A small image VQ-VAE, trained from scratch: encoder arch resnet.
Rows from block 1 of the decoder of a small image VQ-VAE, named by matrix and row number. Each number is 50 + 15 x the weight over its row's rms, rounded and kept within 0 to 99. All counts start at 0. After the name is the row's rms in percent of the matrix's.
Before each channel's rows are labels from the 100 images, of 14976, where the channel reaches its highest value: "responds to" is what is common among them. Only what is clearly more common there than usual is listed. The data: microscope photos of single blood and bone marrow cells. In brackets: how many of the 100.
# conv: 3x3 conv (decoder.mid.1.conv.weight, 192x192x3x3, each kernel summed), inputs 96-143

responds to: cell type: lymphocyte (44)
conv.160 083:31 69 49 54 48 55 60 49 25 67 52 53 44 60 61 48 82 36 67 36 45 52 83 38 69 66 48 59 32 72 34 59 28 39 29 64 64 81 44 76 56 79 49 36 51 64 70 52

responds to: cell type: erythroblast (37)
conv.60 098:53 30 45 54 48 57 48 77 32 56 53 54 47 70 37 43 29 34 34 48 57 55 43 35 30 31 29 55 42 48 62 47 45 49 54 75 64 39 36 39 59 68 59 75 29 40 35 49

responds to: cell type: lymphocyte (39)
conv.27 082:66 46 45 61 56 77 48 34 44 27 70 42 21 54 40 80 33 15 26 82 38 32 24 48 47 24 35 34 57 49 24 64 57 50 48 49 36 43 49 41 49 46 32 68 61 67 69 38

responds to: cell type: erythroblast (43)
conv.91 080:46 40 45 68 56 40 53 46 38 94 29 48 60 62 57 55 82 38 46 50 41 70 39 61 60 39 50 62 61 49 51 66 79 72 55 39 46 48 59 51 52 45 54 20 41 49 39 45

responds to: cell type: lymphocyte (59)
conv.62 104:77 49 61 54 89 35 52 51 50 26 28 55 66 61 44 40 69 71 10 66 34 42 64 03 35 41 72 41 29 50 51 39 55 46 61 51 41 57 56 42 67 38 39 60 41 19 33 46

responds to: cell type: erythroblast (50)
conv.96 100:43 43 44 67 42 59 40 69 49 80 57 54 28 57 67 50 57 41 57 58 50 47 46 38 59 45 22 44 60 61 20 73 54 78 53 77 53 27 54 36 61 43 45 56 50 58 67 40

responds to: cell type: lymphocyte (39)
conv.97 081:44 42 56 62 67 74 28 20 30 25 43 63 45 60 39 23 53 73 80 39 57 57 67 40 46 59 64 35 44 57 49 58 52 53 61 77 40 52 70 39 48 63 42 45 75 34 76 62

responds to: cell type: lymphocyte (40)
conv.100 091:69 61 65 60 60 40 78 62 30 58 37 42 52 47 44 35 53 30 79 54 48 58 55 75 56 57 70 56 48 53 36 44 57 60 45 39 36 92 38 38 40 61 27 70 59 28 56 52

responds to: cell type: lymphocyte (37)
conv.145 087:46 36 12 58 65 32 74 36 44 57 35 50 33 46 63 47 45 37 42 60 32 49 23 41 70 18 14 60 59 58 51 91 54 45 51 23 54 00 49 33 56 51 57 47 46 33 47 51

responds to: smear: peripheral blood (40)
conv.137 111:59 63 55 48 27 37 55 29 54 74 61 30 75 61 58 42 43 37 78 49 57 50 61 59 40 65 39 79 21 45 58 36 62 61 43 38 54 57 43 65 63 54 63 78 12 47 44 53

responds to: smear: peripheral blood (83)
conv.69 091:36 45 50 67 98 82 39 63 71 45 60 47 63 47 60 41 41 54 65 44 49 54 61 42 32 30 29 54 20 65 40 74 49 50 32 49 70 54 73 66 33 48 60 64 29 54 52 35

responds to: smear: peripheral blood (79)
conv.55 094:55 29 07 38 42 66 58 56 62 69 60 52 44 68 70 39 38 41 40 42 34 79 61 59 46 51 37 72 23 45 56 54 44 27 50 18 32 34 42 41 33 40 43 41 39 30 34 41

responds to: smear: peripheral blood (65)
conv.138 081:37 64 54 56 53 47 25 15 35 35 45 32 44 53 65 44 36 57 77 42 49 33 88 64 47 37 36 32 57 59 33 38 63 50 54 43 34 50 42 40 49 71 37 90 53 56 24 51

responds to: cell type: erythroblast (40)
conv.16 085:43 62 51 61 46 74 51 22 61 46 27 66 51 47 52 64 67 47 72 56 36 29 65 45 43 43 28 55 48 70 39 49 52 58 53 70 48 62 69 48 42 25 24 92 43 60 58 57

responds to: smear: peripheral blood (84)
conv.142 077:73 36 46 50 00 57 39 53 57 52 83 43 60 40 41 61 60 36 31 62 45 62 54 39 11 54 45 71 57 67 38 49 52 47 27 46 39 47 00 51 62 52 46 54 37 64 82 48

responds to: cell type: erythroblast (67)
conv.128 085:53 50 66 39 48 51 47 75 44 58 54 33 65 51 47 48 47 60 45 48 45 46 28 55 41 72 63 80 62 34 29 33 12 36 93 68 50 35 41 47 56 37 43 67 55 53 51 70

responds to: smear: peripheral blood (85)
conv.115 095:69 43 62 62 41 56 81 22 46 30 65 46 54 47 50 81 41 30 52 46 61 54 68 79 42 24 55 42 49 51 57 70 63 62 47 45 67 57 63 36 53 33 36 37 30 57 48 45

responds to: cell type: lymphocyte (47)
conv.73 081:40 58 34 53 28 51 38 53 43 31 43 41 52 41 55 41 51 13 42 37 52 37 68 46 65 44 10 45 50 73 47 44 61 56 29 71 52 42 53 60 50 71 40 11 39 64 42 45

responds to: cell type: blast (26)
conv.48 093:37 29 48 51 38 56 56 38 58 61 46 34 44 62 44 40 71 39 85 65 55 68 51 93 38 30 65 56 38 52 46 67 47 65 45 02 56 56 61 57 35 57 36 51 64 56 52 51

responds to: cell type: erythroblast (42); cell type: lymphocyte (37)
conv.31 087:27 23 47 60 68 45 39 60 58 62 41 48 68 57 35 40 83 72 67 41 69 50 00 59 38 63 67 56 40 61 62 46 52 51 57 61 64 42 72 19 65 70 53 38 58 35 51 49

responds to: smear: peripheral blood (99); cell type: myeloblast (33)
conv.99 114:67 54 50 75 70 53 38 43 65 54 85 00 60 67 50 43 59 48 61 42 36 44 53 81 57 35 62 54 38 32 41 39 59 60 43 49 54 35 42 55 38 34 56 23 43 62 53 58

responds to: smear: peripheral blood (85); cell type: eosinophil (30)
conv.21 118:59 41 49 59 63 63 33 64 42 12 45 30 62 63 53 41 18 41 30 40 49 70 38 24 64 23 19 48 29 51 53 37 65 53 64 68 41 08 39 22 61 35 52 52 23 56 26 46

responds to: smear: peripheral blood (100); cell type: eosinophil (30)
conv.17 117:79 41 36 47 38 56 42 60 40 23 62 46 49 36 38 56 32 25 32 39 60 52 46 37 38 30 58 33 71 33 09 56 30 48 52 50 56 00 26 59 54 53 50 48 58 52 71 42

responds to: cell type: lymphocyte (38)
conv.117 102:71 32 46 59 65 38 33 39 50 35 53 50 60 48 36 40 48 42 32 44 62 28 44 39 70 49 56 54 61 51 45 33 13 48 34 49 65 64 59 73 41 61 17 44 55 58 33 36

responds to: cell type: lymphocyte (36)
conv.125 077:21 59 30 62 61 41 67 71 47 66 54 28 48 59 35 44 41 64 30 41 52 48 52 56 56 43 58 53 55 47 21 64 51 68 57 42 62 44 57 46 74 68 82 88 57 46 52 49

responds to: smear: peripheral blood (42)
conv.7 095:41 56 67 47 50 41 33 33 54 49 62 39 54 45 41 46 54 62 73 46 51 33 70 45 27 64 53 54 29 16 32 07 45 33 23 42 41 73 43 36 58 45 62 99 27 56 44 35

responds to: cell type: lymphocyte (61)
conv.52 089:67 42 44 72 55 64 61 39 67 30 58 50 56 42 32 45 46 60 15 50 65 67 60 59 21 27 49 62 35 29 56 40 33 44 52 74 62 28 38 58 56 64 64 47 53 59 33 51

responds to: smear: peripheral blood (99)
conv.38 157:74 56 47 45 52 76 43 59 41 35 51 65 53 31 43 36 35 38 44 28 54 47 48 28 40 29 36 30 36 48 45 34 51 26 45 71 53 42 25 35 45 40 29 70 47 58 15 52

responds to: cell type: lymphocyte (61)
conv.144 093:70 49 59 68 61 61 36 10 78 27 75 63 53 42 40 52 68 50 66 47 52 20 49 47 48 38 62 33 63 59 51 45 57 55 64 65 56 53 47 67 41 43 30 55 60 51 66 52

responds to: cell type: erythroblast (35)
conv.29 102:55 44 46 45 51 42 54 43 45 32 45 46 78 41 21 29 78 32 44 64 37 17 59 34 63 46 58 22 48 66 65 67 77 41 65 48 39 57 53 53 60 48 46 76 49 44 63 51

responds to: smear: peripheral blood (61)
conv.15 097:40 56 41 63 30 55 29 25 65 57 66 34 38 38 48 62 45 42 38 27 23 36 91 59 62 66 43 55 45 55 41 55 50 55 30 29 64 70 52 65 54 48 65 47 42 65 67 44

responds to: cell type: erythroblast (32)
conv.39 097:07 53 50 56 29 46 35 20 53 44 33 58 52 43 57 60 71 57 47 06 63 43 45 42 70 31 60 47 71 63 44 30 70 44 73 56 47 42 30 44 52 73 62 31 80 63 70 74

responds to: cell type: erythroblast (63)
conv.190 099:53 63 59 55 79 47 41 45 54 31 29 58 55 49 45 50 56 78 62 50 47 48 26 45 41 43 36 46 25 48 42 43 59 31 41 22 57 59 50 56 40 46 57 65 54 42 69 53

responds to: smear: peripheral blood (84); cell type: eosinophil (34)
conv.135 099:55 36 40 56 17 37 70 43 43 22 28 45 49 63 60 61 49 27 40 49 43 61 42 68 60 03 31 56 39 53 62 73 63 49 44 56 45 24 72 17 42 32 14 45 50 42 37 58

responds to: cell type: lymphocyte (46); cell type: erythroblast (34)
conv.162 093:55 35 51 43 23 36 46 50 47 50 38 41 51 71 62 60 19 40 26 88 56 58 57 40 55 32 36 38 54 31 44 43 46 60 53 47 42 38 45 31 66 60 39 76 47 67 38 49

responds to: cell type: erythroblast (32)
conv.154 077:38 54 35 51 18 37 52 49 56 60 41 49 49 47 50 41 61 48 65 34 59 22 43 89 55 85 55 47 57 62 40 57 46 59 52 55 55 57 57 75 32 67 72 87 79 35 72 45

responds to: cell type: lymphocyte (35)
conv.72 089:55 35 65 44 68 24 68 40 37 56 28 51 52 56 64 47 59 37 35 66 58 34 59 46 73 49 64 58 44 43 74 59 53 53 46 47 16 54 63 42 45 53 73 68 59 49 39 51

responds to: cell type: erythroblast (38)
conv.40 089:54 36 36 49 57 40 45 64 36 73 65 60 59 49 50 72 32 27 81 47 33 53 30 47 43 61 44 72 22 56 55 61 27 75 64 15 52 38 36 58 50 48 43 38 47 43 43 63

responds to: smear: peripheral blood (38)
conv.92 074:44 34 42 51 23 59 45 41 53 56 54 65 42 55 70 58 35 40 44 65 38 25 55 53 75 37 46 61 30 62 63 61 55 47 36 73 40 41 37 50 60 57 47 66 63 78 74 48

responds to: smear: peripheral blood (61)
conv.61 077:81 46 56 40 37 58 27 39 53 10 47 53 58 36 34 37 58 47 24 61 51 12 69 20 50 44 40 28 31 32 41 39 66 47 43 56 42 44 38 59 64 47 43 46 28 64 34 53

responds to: cell type: lymphocyte (50); cell type: erythroblast (36)
conv.36 092:22 71 43 59 26 77 29 52 61 59 46 39 54 34 55 86 46 63 80 29 48 36 25 51 48 78 51 51 71 45 61 43 36 77 53 73 57 17 22 64 25 48 61 48 45 52 23 60

responds to: cell type: lymphocyte (45)
conv.49 096:40 63 41 35 49 59 46 55 37 47 58 39 39 68 68 29 17 27 56 51 38 56 64 55 73 19 49 36 55 42 76 64 43 46 59 59 27 29 34 17 49 60 60 29 65 76 51 62

responds to: smear: peripheral blood (50); cell type: lymphocyte (37)
conv.165 073:78 47 62 41 39 46 39 73 48 04 62 50 41 46 43 60 57 56 42 71 53 81 45 44 44 21 24 46 25 49 52 64 53 55 48 50 53 52 27 40 59 29 49 60 21 63 46 39

responds to: cell type: lymphocyte (40); smear: peripheral blood (36)
conv.118 069:40 40 55 35 25 26 44 11 31 36 41 36 42 50 64 56 60 30 34 50 40 63 62 52 74 53 51 60 42 64 71 51 68 46 41 59 32 46 35 50 53 57 51 44 46 35 47 38

responds to: cell type: erythroblast (39)
conv.83 108:56 71 58 40 50 40 68 39 64 54 49 33 56 39 60 49 51 40 78 68 58 39 72 40 60 80 53 35 44 47 31 54 63 51 62 07 47 70 40 85 36 58 72 57 54 26 60 58

responds to: smear: peripheral blood (47)
conv.58 094:50 55 44 47 53 44 28 24 50 34 52 40 46 49 70 42 55 35 34 58 65 42 80 50 31 31 43 53 19 30 32 68 67 58 40 48 43 52 71 61 37 61 58 39 29 41 56 54

responds to: cell type: lymphocyte (35)
conv.109 131:35 62 40 57 23 63 46 54 59 31 45 50 45 48 51 51 47 34 59 26 65 42 39 60 49 44 38 37 70 59 59 41 69 51 37 49 64 51 41 43 53 32 34 39 57 41 39 50

responds to: cell type: segmented neutrophil (46); smear: peripheral blood (41)
conv.126 104:64 34 57 64 76 47 78 05 63 54 24 52 33 46 50 43 61 60 38 64 37 35 33 41 46 53 75 46 26 60 44 57 67 54 55 56 49 39 74 13 63 47 54 73 36 35 83 59

responds to: smear: peripheral blood (95)
conv.133 123:86 42 31 23 45 58 53 55 55 31 49 57 43 45 34 48 46 46 14 47 47 39 32 02 88 17 48 38 46 41 59 55 49 47 61 36 45 35 40 54 53 71 49 60 34 56 37 55

responds to: smear: peripheral blood (79)
conv.88 099:84 29 77 58 47 56 29 66 63 20 48 37 60 55 53 45 69 74 00 62 35 41 39 37 41 51 48 32 31 31 41 27 43 50 51 73 52 43 63 57 67 43 71 48 19 78 41 53

responds to: cell type: segmented neutrophil (43)
conv.146 099:70 42 60 44 56 60 60 29 52 22 36 50 56 47 69 44 42 25 59 65 50 42 59 09 27 12 57 34 20 39 45 43 68 60 45 42 42 31 72 16 34 39 32 56 22 48 44 49

responds to: cell type: lymphocyte (38)
conv.168 098:43 61 24 64 29 66 56 62 60 32 23 50 37 44 43 67 55 57 69 48 59 43 52 78 61 61 43 55 54 70 59 71 20 37 50 65 57 99 40 51 34 31 36 49 55 59 64 66

responds to: cell type: lymphocyte (47)
conv.2 099:31 59 51 55 53 69 76 77 47 36 36 72 38 45 58 58 64 05 25 38 79 55 32 28 64 45 19 60 60 68 48 71 55 35 40 76 59 52 50 68 58 66 31 42 64 53 72 67

responds to: cell type: lymphocyte (39)
conv.78 098:57 45 33 40 59 44 78 63 29 76 39 77 37 66 66 31 41 53 68 59 53 73 59 10 45 46 50 51 24 50 48 74 40 41 58 47 68 47 31 36 69 43 22 30 40 57 57 41

responds to: cell type: lymphocyte (37); cell type: erythroblast (32)
conv.101 105:60 25 50 62 47 52 49 56 43 54 31 55 62 69 27 49 62 63 75 55 48 42 45 28 40 65 72 21 62 74 69 40 46 81 29 61 41 40 43 38 49 49 54 48 54 60 42 50

responds to: cell type: erythroblast (51)
conv.63 096:49 57 40 61 46 66 38 69 72 49 50 44 60 70 11 49 54 59 41 61 30 46 30 71 64 54 53 42 75 57 43 49 46 23 47 64 30 80 40 37 40 25 62 82 56 44 50 43

responds to: smear: peripheral blood (77)
conv.35 088:67 62 57 56 45 42 56 29 55 59 45 37 33 65 47 54 44 21 78 69 41 43 40 52 53 29 14 53 52 45 76 57 58 56 38 29 57 63 51 49 78 58 54 47 23 46 59 61

responds to: cell type: lymphocyte (45)
conv.98 089:77 51 56 54 69 44 41 46 41 63 59 54 54 52 66 54 46 53 49 49 68 59 48 32 61 79 57 56 40 42 43 57 54 54 46 65 61 53 51 54 35 72 63 56 18 59 50 38

responds to: smear: peripheral blood (45)
conv.76 107:60 27 62 63 57 59 59 77 50 66 55 29 43 48 38 59 37 44 31 29 37 73 52 52 51 44 53 41 60 51 54 46 50 30 63 47 42 23 59 52 56 58 41 40 53 54 46 55

responds to: cell type: lymphocyte (35)
conv.174 073:74 35 64 48 34 37 43 50 35 31 59 28 66 82 67 49 69 70 60 69 48 69 50 56 25 63 49 51 46 66 42 41 52 68 34 30 69 56 42 33 60 63 40 98 56 44 49 34

responds to: smear: peripheral blood (72)
conv.185 097:31 23 37 40 47 55 75 45 43 40 36 48 39 47 36 56 44 57 39 64 54 54 43 28 42 58 49 49 39 42 61 80 46 67 60 58 62 69 14 55 63 43 69 78 31 63 41 45

responds to: smear: peripheral blood (70); cell type: eosinophil (27)
conv.110 092:39 44 41 60 68 72 62 72 41 35 55 43 58 56 44 44 26 49 68 48 38 46 55 47 45 42 23 51 47 55 50 47 62 44 51 84 65 23 53 35 50 53 72 69 29 63 34 40

responds to: cell type: erythroblast (42)
conv.131 093:57 61 61 57 62 78 45 50 69 71 54 51 44 85 41 64 26 56 57 38 40 57 62 82 74 70 61 47 37 46 47 27 38 42 44 75 53 40 55 57 74 58 17 87 83 70 48 55

responds to: cell type: erythroblast (47)
conv.54 101:44 35 67 43 44 78 44 76 45 30 63 54 54 68 52 51 58 61 58 27 48 63 15 32 30 45 46 76 38 83 24 55 42 44 55 54 60 44 36 32 49 51 55 56 58 41 77 52

responds to: smear: peripheral blood (96); cell type: eosinophil (31)
conv.50 158:50 78 23 50 38 48 56 50 51 53 22 70 42 30 42 48 45 05 29 53 75 60 99 54 66 31 36 27 43 30 66 46 41 56 53 44 38 29 49 38 38 38 26 43 60 64 57 61