config = dict(
    encoder_arch='resnet',
    model='image VQ-VAE',
    dataset='microscope photos of single blood and bone marrow cells',
    train_examples=97085,
    image_size=48,
    crop_scale_min=0.7,
    horizontal_flip=True,
    translate=0.12,
    color_jitter=0.2,
    bottleneck='vq',
    downsampling_factor=8,
    encoder_norm='batchnorm',
    encoder_activation='relu',
    encoder_depths=[2, 5, 5],
    encoder_kernel_size=3,
    encoder_stem='deep',
    encoder_avg_pool_shortcut=True,
    encoder_widths=[64, 112, 192],
    loss='l1',
    latent_channels=8,
    decoder_norm='batchnorm',
    decoder_activation='silu',
    decoder_widths=[48, 48, 96, 192],
    decoder_blocks_per_level=2,
    decoder_block='plain',
    decoder_attention=False,
    decoder_upsampling='nearest_conv',
    codebook_size=512,
    init='trunc_normal_002',
    residual_init='scaled_by_depth',
    optimizer='muon',
    muon_scale='spectral',
    learning_rate=0.012,
    momentum=0.95,
    nesterov=True,
    orthogonalizer='newton_schulz_5',
    adamw_lr_other_params=0.002,
    max_steps=16600,
    batch_size=64,
    epochs=10.9,
    lr_schedule='step',
    warmup_steps=3320,
    weight_decay=0.01,
    adamw_weight_decay_other_params=0.01,
)
Rows from block 3 of the decoder, named by matrix and row number. Each number is 128 + 32 x the weight over the matrix's rms, rounded and kept within 0 to 255. All counts start at 0.
# conv: 3x3 conv (decoder.decb.0.1.conv.weight, 96x96x3x3), inputs 72-95, a 3x3 kernel for each
conv.15 [ 69 114 151 102 183 165 104 144 139 101  86 113 110 106 105 129  93 109 120 124 126  92 127 114 149 127 113 107 102 157 151 124 132 166 117 149 156 105  92 100 113 150 144 139 140  99  85 106  88 116 166  97 147 223 165 187 161 134 122 104 144 130 105 174 125 115 166 151 122 178 143 145 197 134 140 172  60 148 191 108 137 137 159 149 140 182 135 119 154 134 135 142 114  69 111  83 113 151  82 180 105 112 139  98 112 135 123 102 160 153 129 160  87 134 145 150 178 150 127 121 156 139 115 128 117 133 145 142 136 126  56 124 152  64 131 124 133 137 158 143 155 167 160 119 100 128 120 128 130 138  86 138 113 103 145 123 127 171 141 153 166 114 159 123  71 102 155 105 101 107 106 124 142 104 121 142 135 128 130 131 149 146 159 103 128 125 137 120 104 119 139 102  88 130 119  95  51 113 161 158 180 109  96 118 106 108 143  92 141 135  73 147 136 137 158 164]
conv.16 [105 101 104 129 179 118 146 159 136 107  98 136 102 100 154 102  96 120 185 148 143 162 119 145  80 167 180 112 118 109  82 136 124 102 172 140 152 145 161 153  57  98 155 164 183  91  58  80 115 111 219  96  69 122 113  97  91 106 109  93  48  99  97 142  86 132 133  56 120 122 119 130 157 136  98 139 124 147 146  86 114 135 104 113  85 112 118  68 138 130 142 189 115 104 127 108 111 106 130  62 112 111 118 154 134  98 104  78 140 138 134 138  50 163 179 129  94 152 117 123 115 164 163 130 173 144 113 135 190 108 171 179 124 133 136  94 145  95 120 112  76 118  98 110 141 125  90 116 137  94 153 155 168 131 132 182 127 201 149  88 137 100 159 149 134 140 106 124  79 102 112 111  96 108 107 112 153 122 139 132  93 134 128 104  96  89 101 134 134 194 111 133 115 111 129 117 153 143 110 135 115 127 147 164 112 107 118  86  88 132 127 185 162 131 164 105]
conv.17 [119 134 171 119 140 167  74  66 120  78 104 107 147 152 129 130 121 123 148 100 117 117  96  94 134 194 154  87 112 134 122 167 159 170 162 171  90 101  94 172 152 108 222 190 109 134 136  97 166 193 121 126 110 115  78 117 103 104 137 100  91  80 136  78 110 116 120 127  88 125 142 145 166 162  88 106 151 111 118 125 104 148 180 128 130 196 147  85 108 117 125  97  89 139 128 113 161 153 186 128 105  84 126 126 141 117  97 108 100 156 156 142 106  96 146 206 154 206 162 134 185 125 120 202 106 125 147 139 158 114  92 148 138 150 185 140 142 169 165 168 169 124 126 101 118 151 104 149 185  94 133 135  66 176 218 131 116 180 162 106 145 124 117  98 140 132 141 179 116 144 134  96 153 148 117 110 127  85 114 103 109 125 109  86 122 116 130 109 116 142 166 104 130 139 134 138 113  98 152 134  97 142 151 146 131 132 152 149 142 124 199 157 182 147 140 141]
conv.18 [174 115 159 104   0  75 132  74 101 103 124 126  99 104 166 104 121 130 141 125 132 167  99 126 134  93 107  89 106  98 125 172 137 132 193 109 113 120 141 107  97 114 125  96 139 114 137 121 127 149 117 105 167  85 129 105 131 109  86 104  93  72  75 127 127 158  98  91 114 127  91 100 104  95 130 147 167 175 102 118 142  78 110 125  69 138 105  79 127 110 132 144 115 144 172 114 119 144 134 118 122  85 110 109  92 108 147 133  92  95  99 126 170 184 104 151 145 137 135 157 158 147 142 158 155 143 151 104  90 125 174 144 128 146 132 120 158 143 115 174 157  92 121 106 189 165 152 127 158 132 129 156 146 120 127 152 164 203 112 136 151 107 140  90 121 126  50  92  90  36 136 132 139 116 127 134 148 100 122 116 111  64  94 108  71 104 116  95 127 131 146 150 169 229 171 123 170 126  92 129 110 122 139 138  90 119 128 132 147 105 187 255 190 141 185 122]
conv.19 [102  80 132  81 106 127 110 134  93 145 122 105  78 120 144  57  81 102 159 134  90 121 186 122 151 133 160 141 140 161 119 116 158 120 160 139 153 145 161 172 104  68 145 135 128 105 103 122 118 112 124 125 125  39  79 108 120 130 119 106 144 174 119 127 117 100 151 142 116 102 105  95  63 167 155  81 144 121  94 128 148 119 111 101  89  60 114  88 116 177 123 127 103 151 135 131 137 143 127 141 150 145 148 151 141 166 155 152 113 105 113 125 180 178  86 168 120 134 150 118 126 109 161  93 122 141  76 120 132 112 152 137 120 175 162 106  96 151 104  80  88 101 112 126 182 157  54 120 160 118 157 121 123 165  98 129 182 164 132 130 177  66 111 139 110 115 119 111 104 101 136  94 107 105 131 165 164  85 112 102 149 122 124 170 171 138 149 149 127 122 120 125 195 179 118 125 188 121 193 199 167 144 186 151 105 120 111 184 193 134 176 168 140  90 155 105]
conv.20 [114 118 141 135 185 144 149 127 117 145 117 124 137  74 130 133  96 147 126  75 137 107  77 172 121 123 201 134 109 155 110  94 116  85 107 123 124 173 130  63 101  71 106 167 153 156 163 184  83 121  89  25 127 103 142 134 144 109 100 132 150 108 160 124 130 114 147 150 105 145  92  77 118 139 121  88 129 133  29 111 139 153 151 133 209 199 155 155 162 142 102 150 124 152 171 182 154 144 181 111  81 104 126 161 140 127 127 128  87  92  84  92 147 127 112  67  86 124  54 122 150  69 124 118 101 136  98 126 137  63 106  54 106  64 131 160 136 135 144 178 141 143 122 114 131 152 126 106 121 129 148 141 107 103 123 113 187 187 115 163 172  91  68  89 148 143 111 137 121  90 128  99 109 149 147 121 107  99  82 120  85  92  84  90 107  78  97 100 103  99 112 143 112 101 120  90  58 138 134 136 121 179 124 113 123  94 108 125 143 126 130 141 142 121 154 115]
conv.21 [151  64 111 157  98 153 143 116 140 116 115  99 139 132 111  90  92  86 158  91 120 136  95  91 121 122 115 129 126 141 143 119 128 139 122 158 139 124  93 151 132 135 129 154 140 127 113 127  84 177 143 108 177 144  86  84 118 108  79  93 172 168 104 102  65 110 124  81  92  78  88  57 123 166 160 139 136 157 139 122 129 165 137 157 198 160 153 196 175 155 141 150 120 123 174 107 102 122 126  97 105 156 105 102 108  82 110 110  92  53  97  97 103 111 127 143 108 137 153 112 125 141  94 132 149 112 165 128 128 133 121 108 159 130  70 139 141 116 138 124 154 118 132 159 117 135 136 124 124 130 102 118 106  59  59 107 110 123 107  98 124 107 123 151 179 108 103 139 131 148 146 125 122 125 137 154 131 127 113 111 150  89 143 161  68 122 144  87 122 116  96 104  91 116 102 126 140 137 108 124  93  78  93  86  94 101 123 110 150 132 117 138 145 112 111 138]
conv.22 [115 134 111  98 162 145 128 171 107 148 128 108 160 152 100 105 137  85 158 118 100 162 173 147 124  83 127  95 112 140 148 117 150 168 120 154 115  64  82  93 137 118  78  59 115 132 124 162  60  85 171  72  79 116  84  90 134 144 171 114 150 108 183 133 144 175  84 111  87 108 114 133  84  69 166 158 123 190 112 121 195  45 121 115  88 186 104 137 112  91 190 139 110  93 119 115  44  70 126 131 132 172 110 111 143 111  87 130 123 116 109 164  97 124  98 182 106  99 208 100  80 185 102 130 151 116 162  91  49 144  94 118 117  50 159 126 147 117 133 190 173 103 178 153 132 104 128  91 123 111 109 167 136 100 173 137 167 108 154 151 140 174 129 165 116  54 155 114 135 117 138 116 168  84 147  82 123 180 156 134  59  85  92  90 109 114 138 115 133 138 118  98 151 138 153 121  98 127 117 126 117 115  71 109 102  99 111 159  93 104 175 134 175 120 145  93]
conv.23 [ 60 188 178 138 117 151 138 122 144 128 132 140  95 131 110 151 179 129 109  65 104 129 100 130 133 155 170 131 153 146 111 128  91 124 136  76 134 177 140 155 169 124 125 120  94 104  44  90 139 160 118 127 132 130 165 104  93 107  98 123  80 110  47 126 119  84 139 137 128 177 171 183 130 104 139 186 152 141 127 104 118  80  91 104 120 124 104 118 151 115 150 167 125  98 105  92  85 110  94  80  83 120 142 114 135  87 106  71 113  98 134  65 114 154  99  90 112  78  66 125 137 132 122 154 123 146 145 102  93 166 164 174 110 122 111 174 131 133 189 120 154 123  82 112 144 135 136 150 113 129 117 135 157 125 101 102  91 150 127  91 136 160 168 183 184 124 145 148 109 126 109 122 109 133 126 130 155 135 149 131 102  88  57 142 153 117 108 123 139 104  67  73  93  49  63  93  32  38  74  72  92  99 119 117 173 178 139  98 138 159 146 122 123 138 130 156]
conv.24 [ 82 229 190 170 195 165 128 124 119 131 117  84 104  70  58 147 155 159  89  98 152  36 196 171 117 198 192 123 160 143 119 131 128 137 156 116 139 104 118 138 110  98 100 159 114  36  34  60 134 125  94 159 171 109 136  94  69 151 130 132 124 123 151 126 148 154 109 146 142 106  97 108 157 121  93 163 136  97 116 146 166 135 106 149 170  98 110 151  75 142 128 139 122 105  91 137 108  73 114 131 102 101 207 173 135 177 216 162 111 143 102  81 151 157  54  74 129 100 123 138 133 117 149 130 132 125 157 157 111  94 133 118 136 171 145 129 120 109 112  92 109 123 162 136 197 154 131 124  90 109 139 182 142 125  89 122 144 130 132  31  93 103  99 145 101 135 140 124  98  86  79 181 177 186 209 177 139 119 130 101 130 140 122 120 142 160  76 134 127 129 156  95 160 157 135 136 127  80 136 122 133 106 135 127  85  95 125 117 117 134 126 116 115 118 136 124]
conv.25 [136 111 120 143  63 124 149  98 126 120 110  94 110 154  79  98  79  87 123 154 158 116 128 100 123 120 201  91  90 104 112 117 150 113 116 120 135 118 105 151 198  85 115 174  98 108  98 128 158 174 158 128 123 153 106 130 106 161 222 151 138 143 135  87 136 106  93 136 152 135 146 147 172 108 139 158 131 133 158 114 124 109 124 141 121 115 140 153 108 143 101 112 154 188 168 146 164 120 160  97  40  80  94 117 154 103  84 135 131 129 143 141 180 139 144 127 131  83 112 108  70 107 153  95  93 149 100 109  96 116 173 114 131 147 124 160 140 137 158 179 127 115 117 125 145 113 122 162 223 111 106 142  99  98 126 133 165 182 163  96 162 141 126 139 143 118 116 140 128 104 106 162 169 124 157 137 146 128 181 112 140 111 136 160 128 119 106 126 150 100 154 141 144 110 132 103 134 142 145 131 135 133 159 165 111 144 139 127  83  68 111 156 113 126  61 121]
conv.26 [145 102 104 118 183 142 122 164 122 150 156 135 127 168 178 129 183 155 160  80 139 111  93 119 139  95 115 157  89 125 128 127 145 114 169 134  85 192 153 154 184  77 137  91 137 110 126 179 131  91  94 103  43 147 106 135 143 144  84 188 106 110 176 136 130 103 120 149 153 148 120 151 134 134 178 140  93 101 133  64 119 124 136 134  67  62 152 153 169 190 152 155 105 162 133 153  91 126 175 123 121 151 101 159 132 109 105 114 140  90  76 122  97 145 120 122  61 123 107 142 126  84 150 172 165 112 109 140 126 134 143 124 131 127  61 110 170 130 120 105  80 123 104 144  86  96 129 124 165 167 140  52  82 187 105 121 117 149 156 154 163  73 142 156 166 119  42 149 146 132  96 196  61 124 116  70 217 181 204  90 142 119 114 152  87  97 109 125 122 146 157 170 136  86 122 115 144 100 136  97  96 126 149 162 138 104  96 183  83  94  99 150 166  96 160  76]
conv.27 [ 85 128  69  81 170 144 153  86 109  90 142 165 116 201 164 120 160 167 125 144 146 130  95 102 144 146  75 134 190 129 156 150 112 139 109 115 116  75 153 142  99 131 131 175  78 144  87 123  91   8  92 107 137  79 132 166 130 111 148 138 116 146 127 110 124  71 132 139 114 130 159 135 123 148 100 127  81 111 154 145 128 147 146 109  99 144 179 174 129 146  41  86 173  64  78 125 115 109  85 135 126 147 141 166 149  91 103 120 110  50 102  72  77 138 135  48  82 106 130 132 143 154 132 143 166 119 105 105 164 131  88 119 105  95 143 143 132 199 149 119 114 131 132  93 139 108  64 148  96  84 149  91  86 109  96 146 126 142 154 140 120 126 109  70 142 132 193  99  86 147 129 107 201  72 109 223  82 124  76 109 152 178 143 131 134 140 124 156 168 113 129  89 149  95  31 143 146  83 134 119 129 132  92  96 113 109 117 111 173 115  96 141 113 137 119  95]
conv.28 [136 151 118 126 220 125 127  78  83 132 143 160 129 149 174 202 183 179  71 127 119 162 105 159 133 164 147 173 156 151 138 156  97 152 164  52 139  90  99 132 104  96 120  69 132 126  86 134  98 100 101  98 103 118  91 113 128 140  92  97 109 114  72 113  89 123 153 150 159 154 148 121 158 104 151 139 122 135 114  93 150 146 107 117 176 161 167 123 125 106 140 190 154  99  93  82  98 102 115 166 175 168 120  92  76  95  82  97 104 133 123 179 134 137 111  55 112  81 123 139 101 122 144 121 133 115 135 147 112 152  95  75 130 107  54 131 153 108  90  78 103  98 136 133 107 139 167 155 118 135  57  73 168 128 104 103  95 156 120 128 143 145 117 156  83 115 109  76 145 164  79 106 149 145 139 149 131 178 108 125 108 102 130 139 159 155 123 149 104 147 116 100  96 134 131 188 127  99 121 120 139 153 163 151 137 126 123 147 144 150 131 223 125  98 114  95]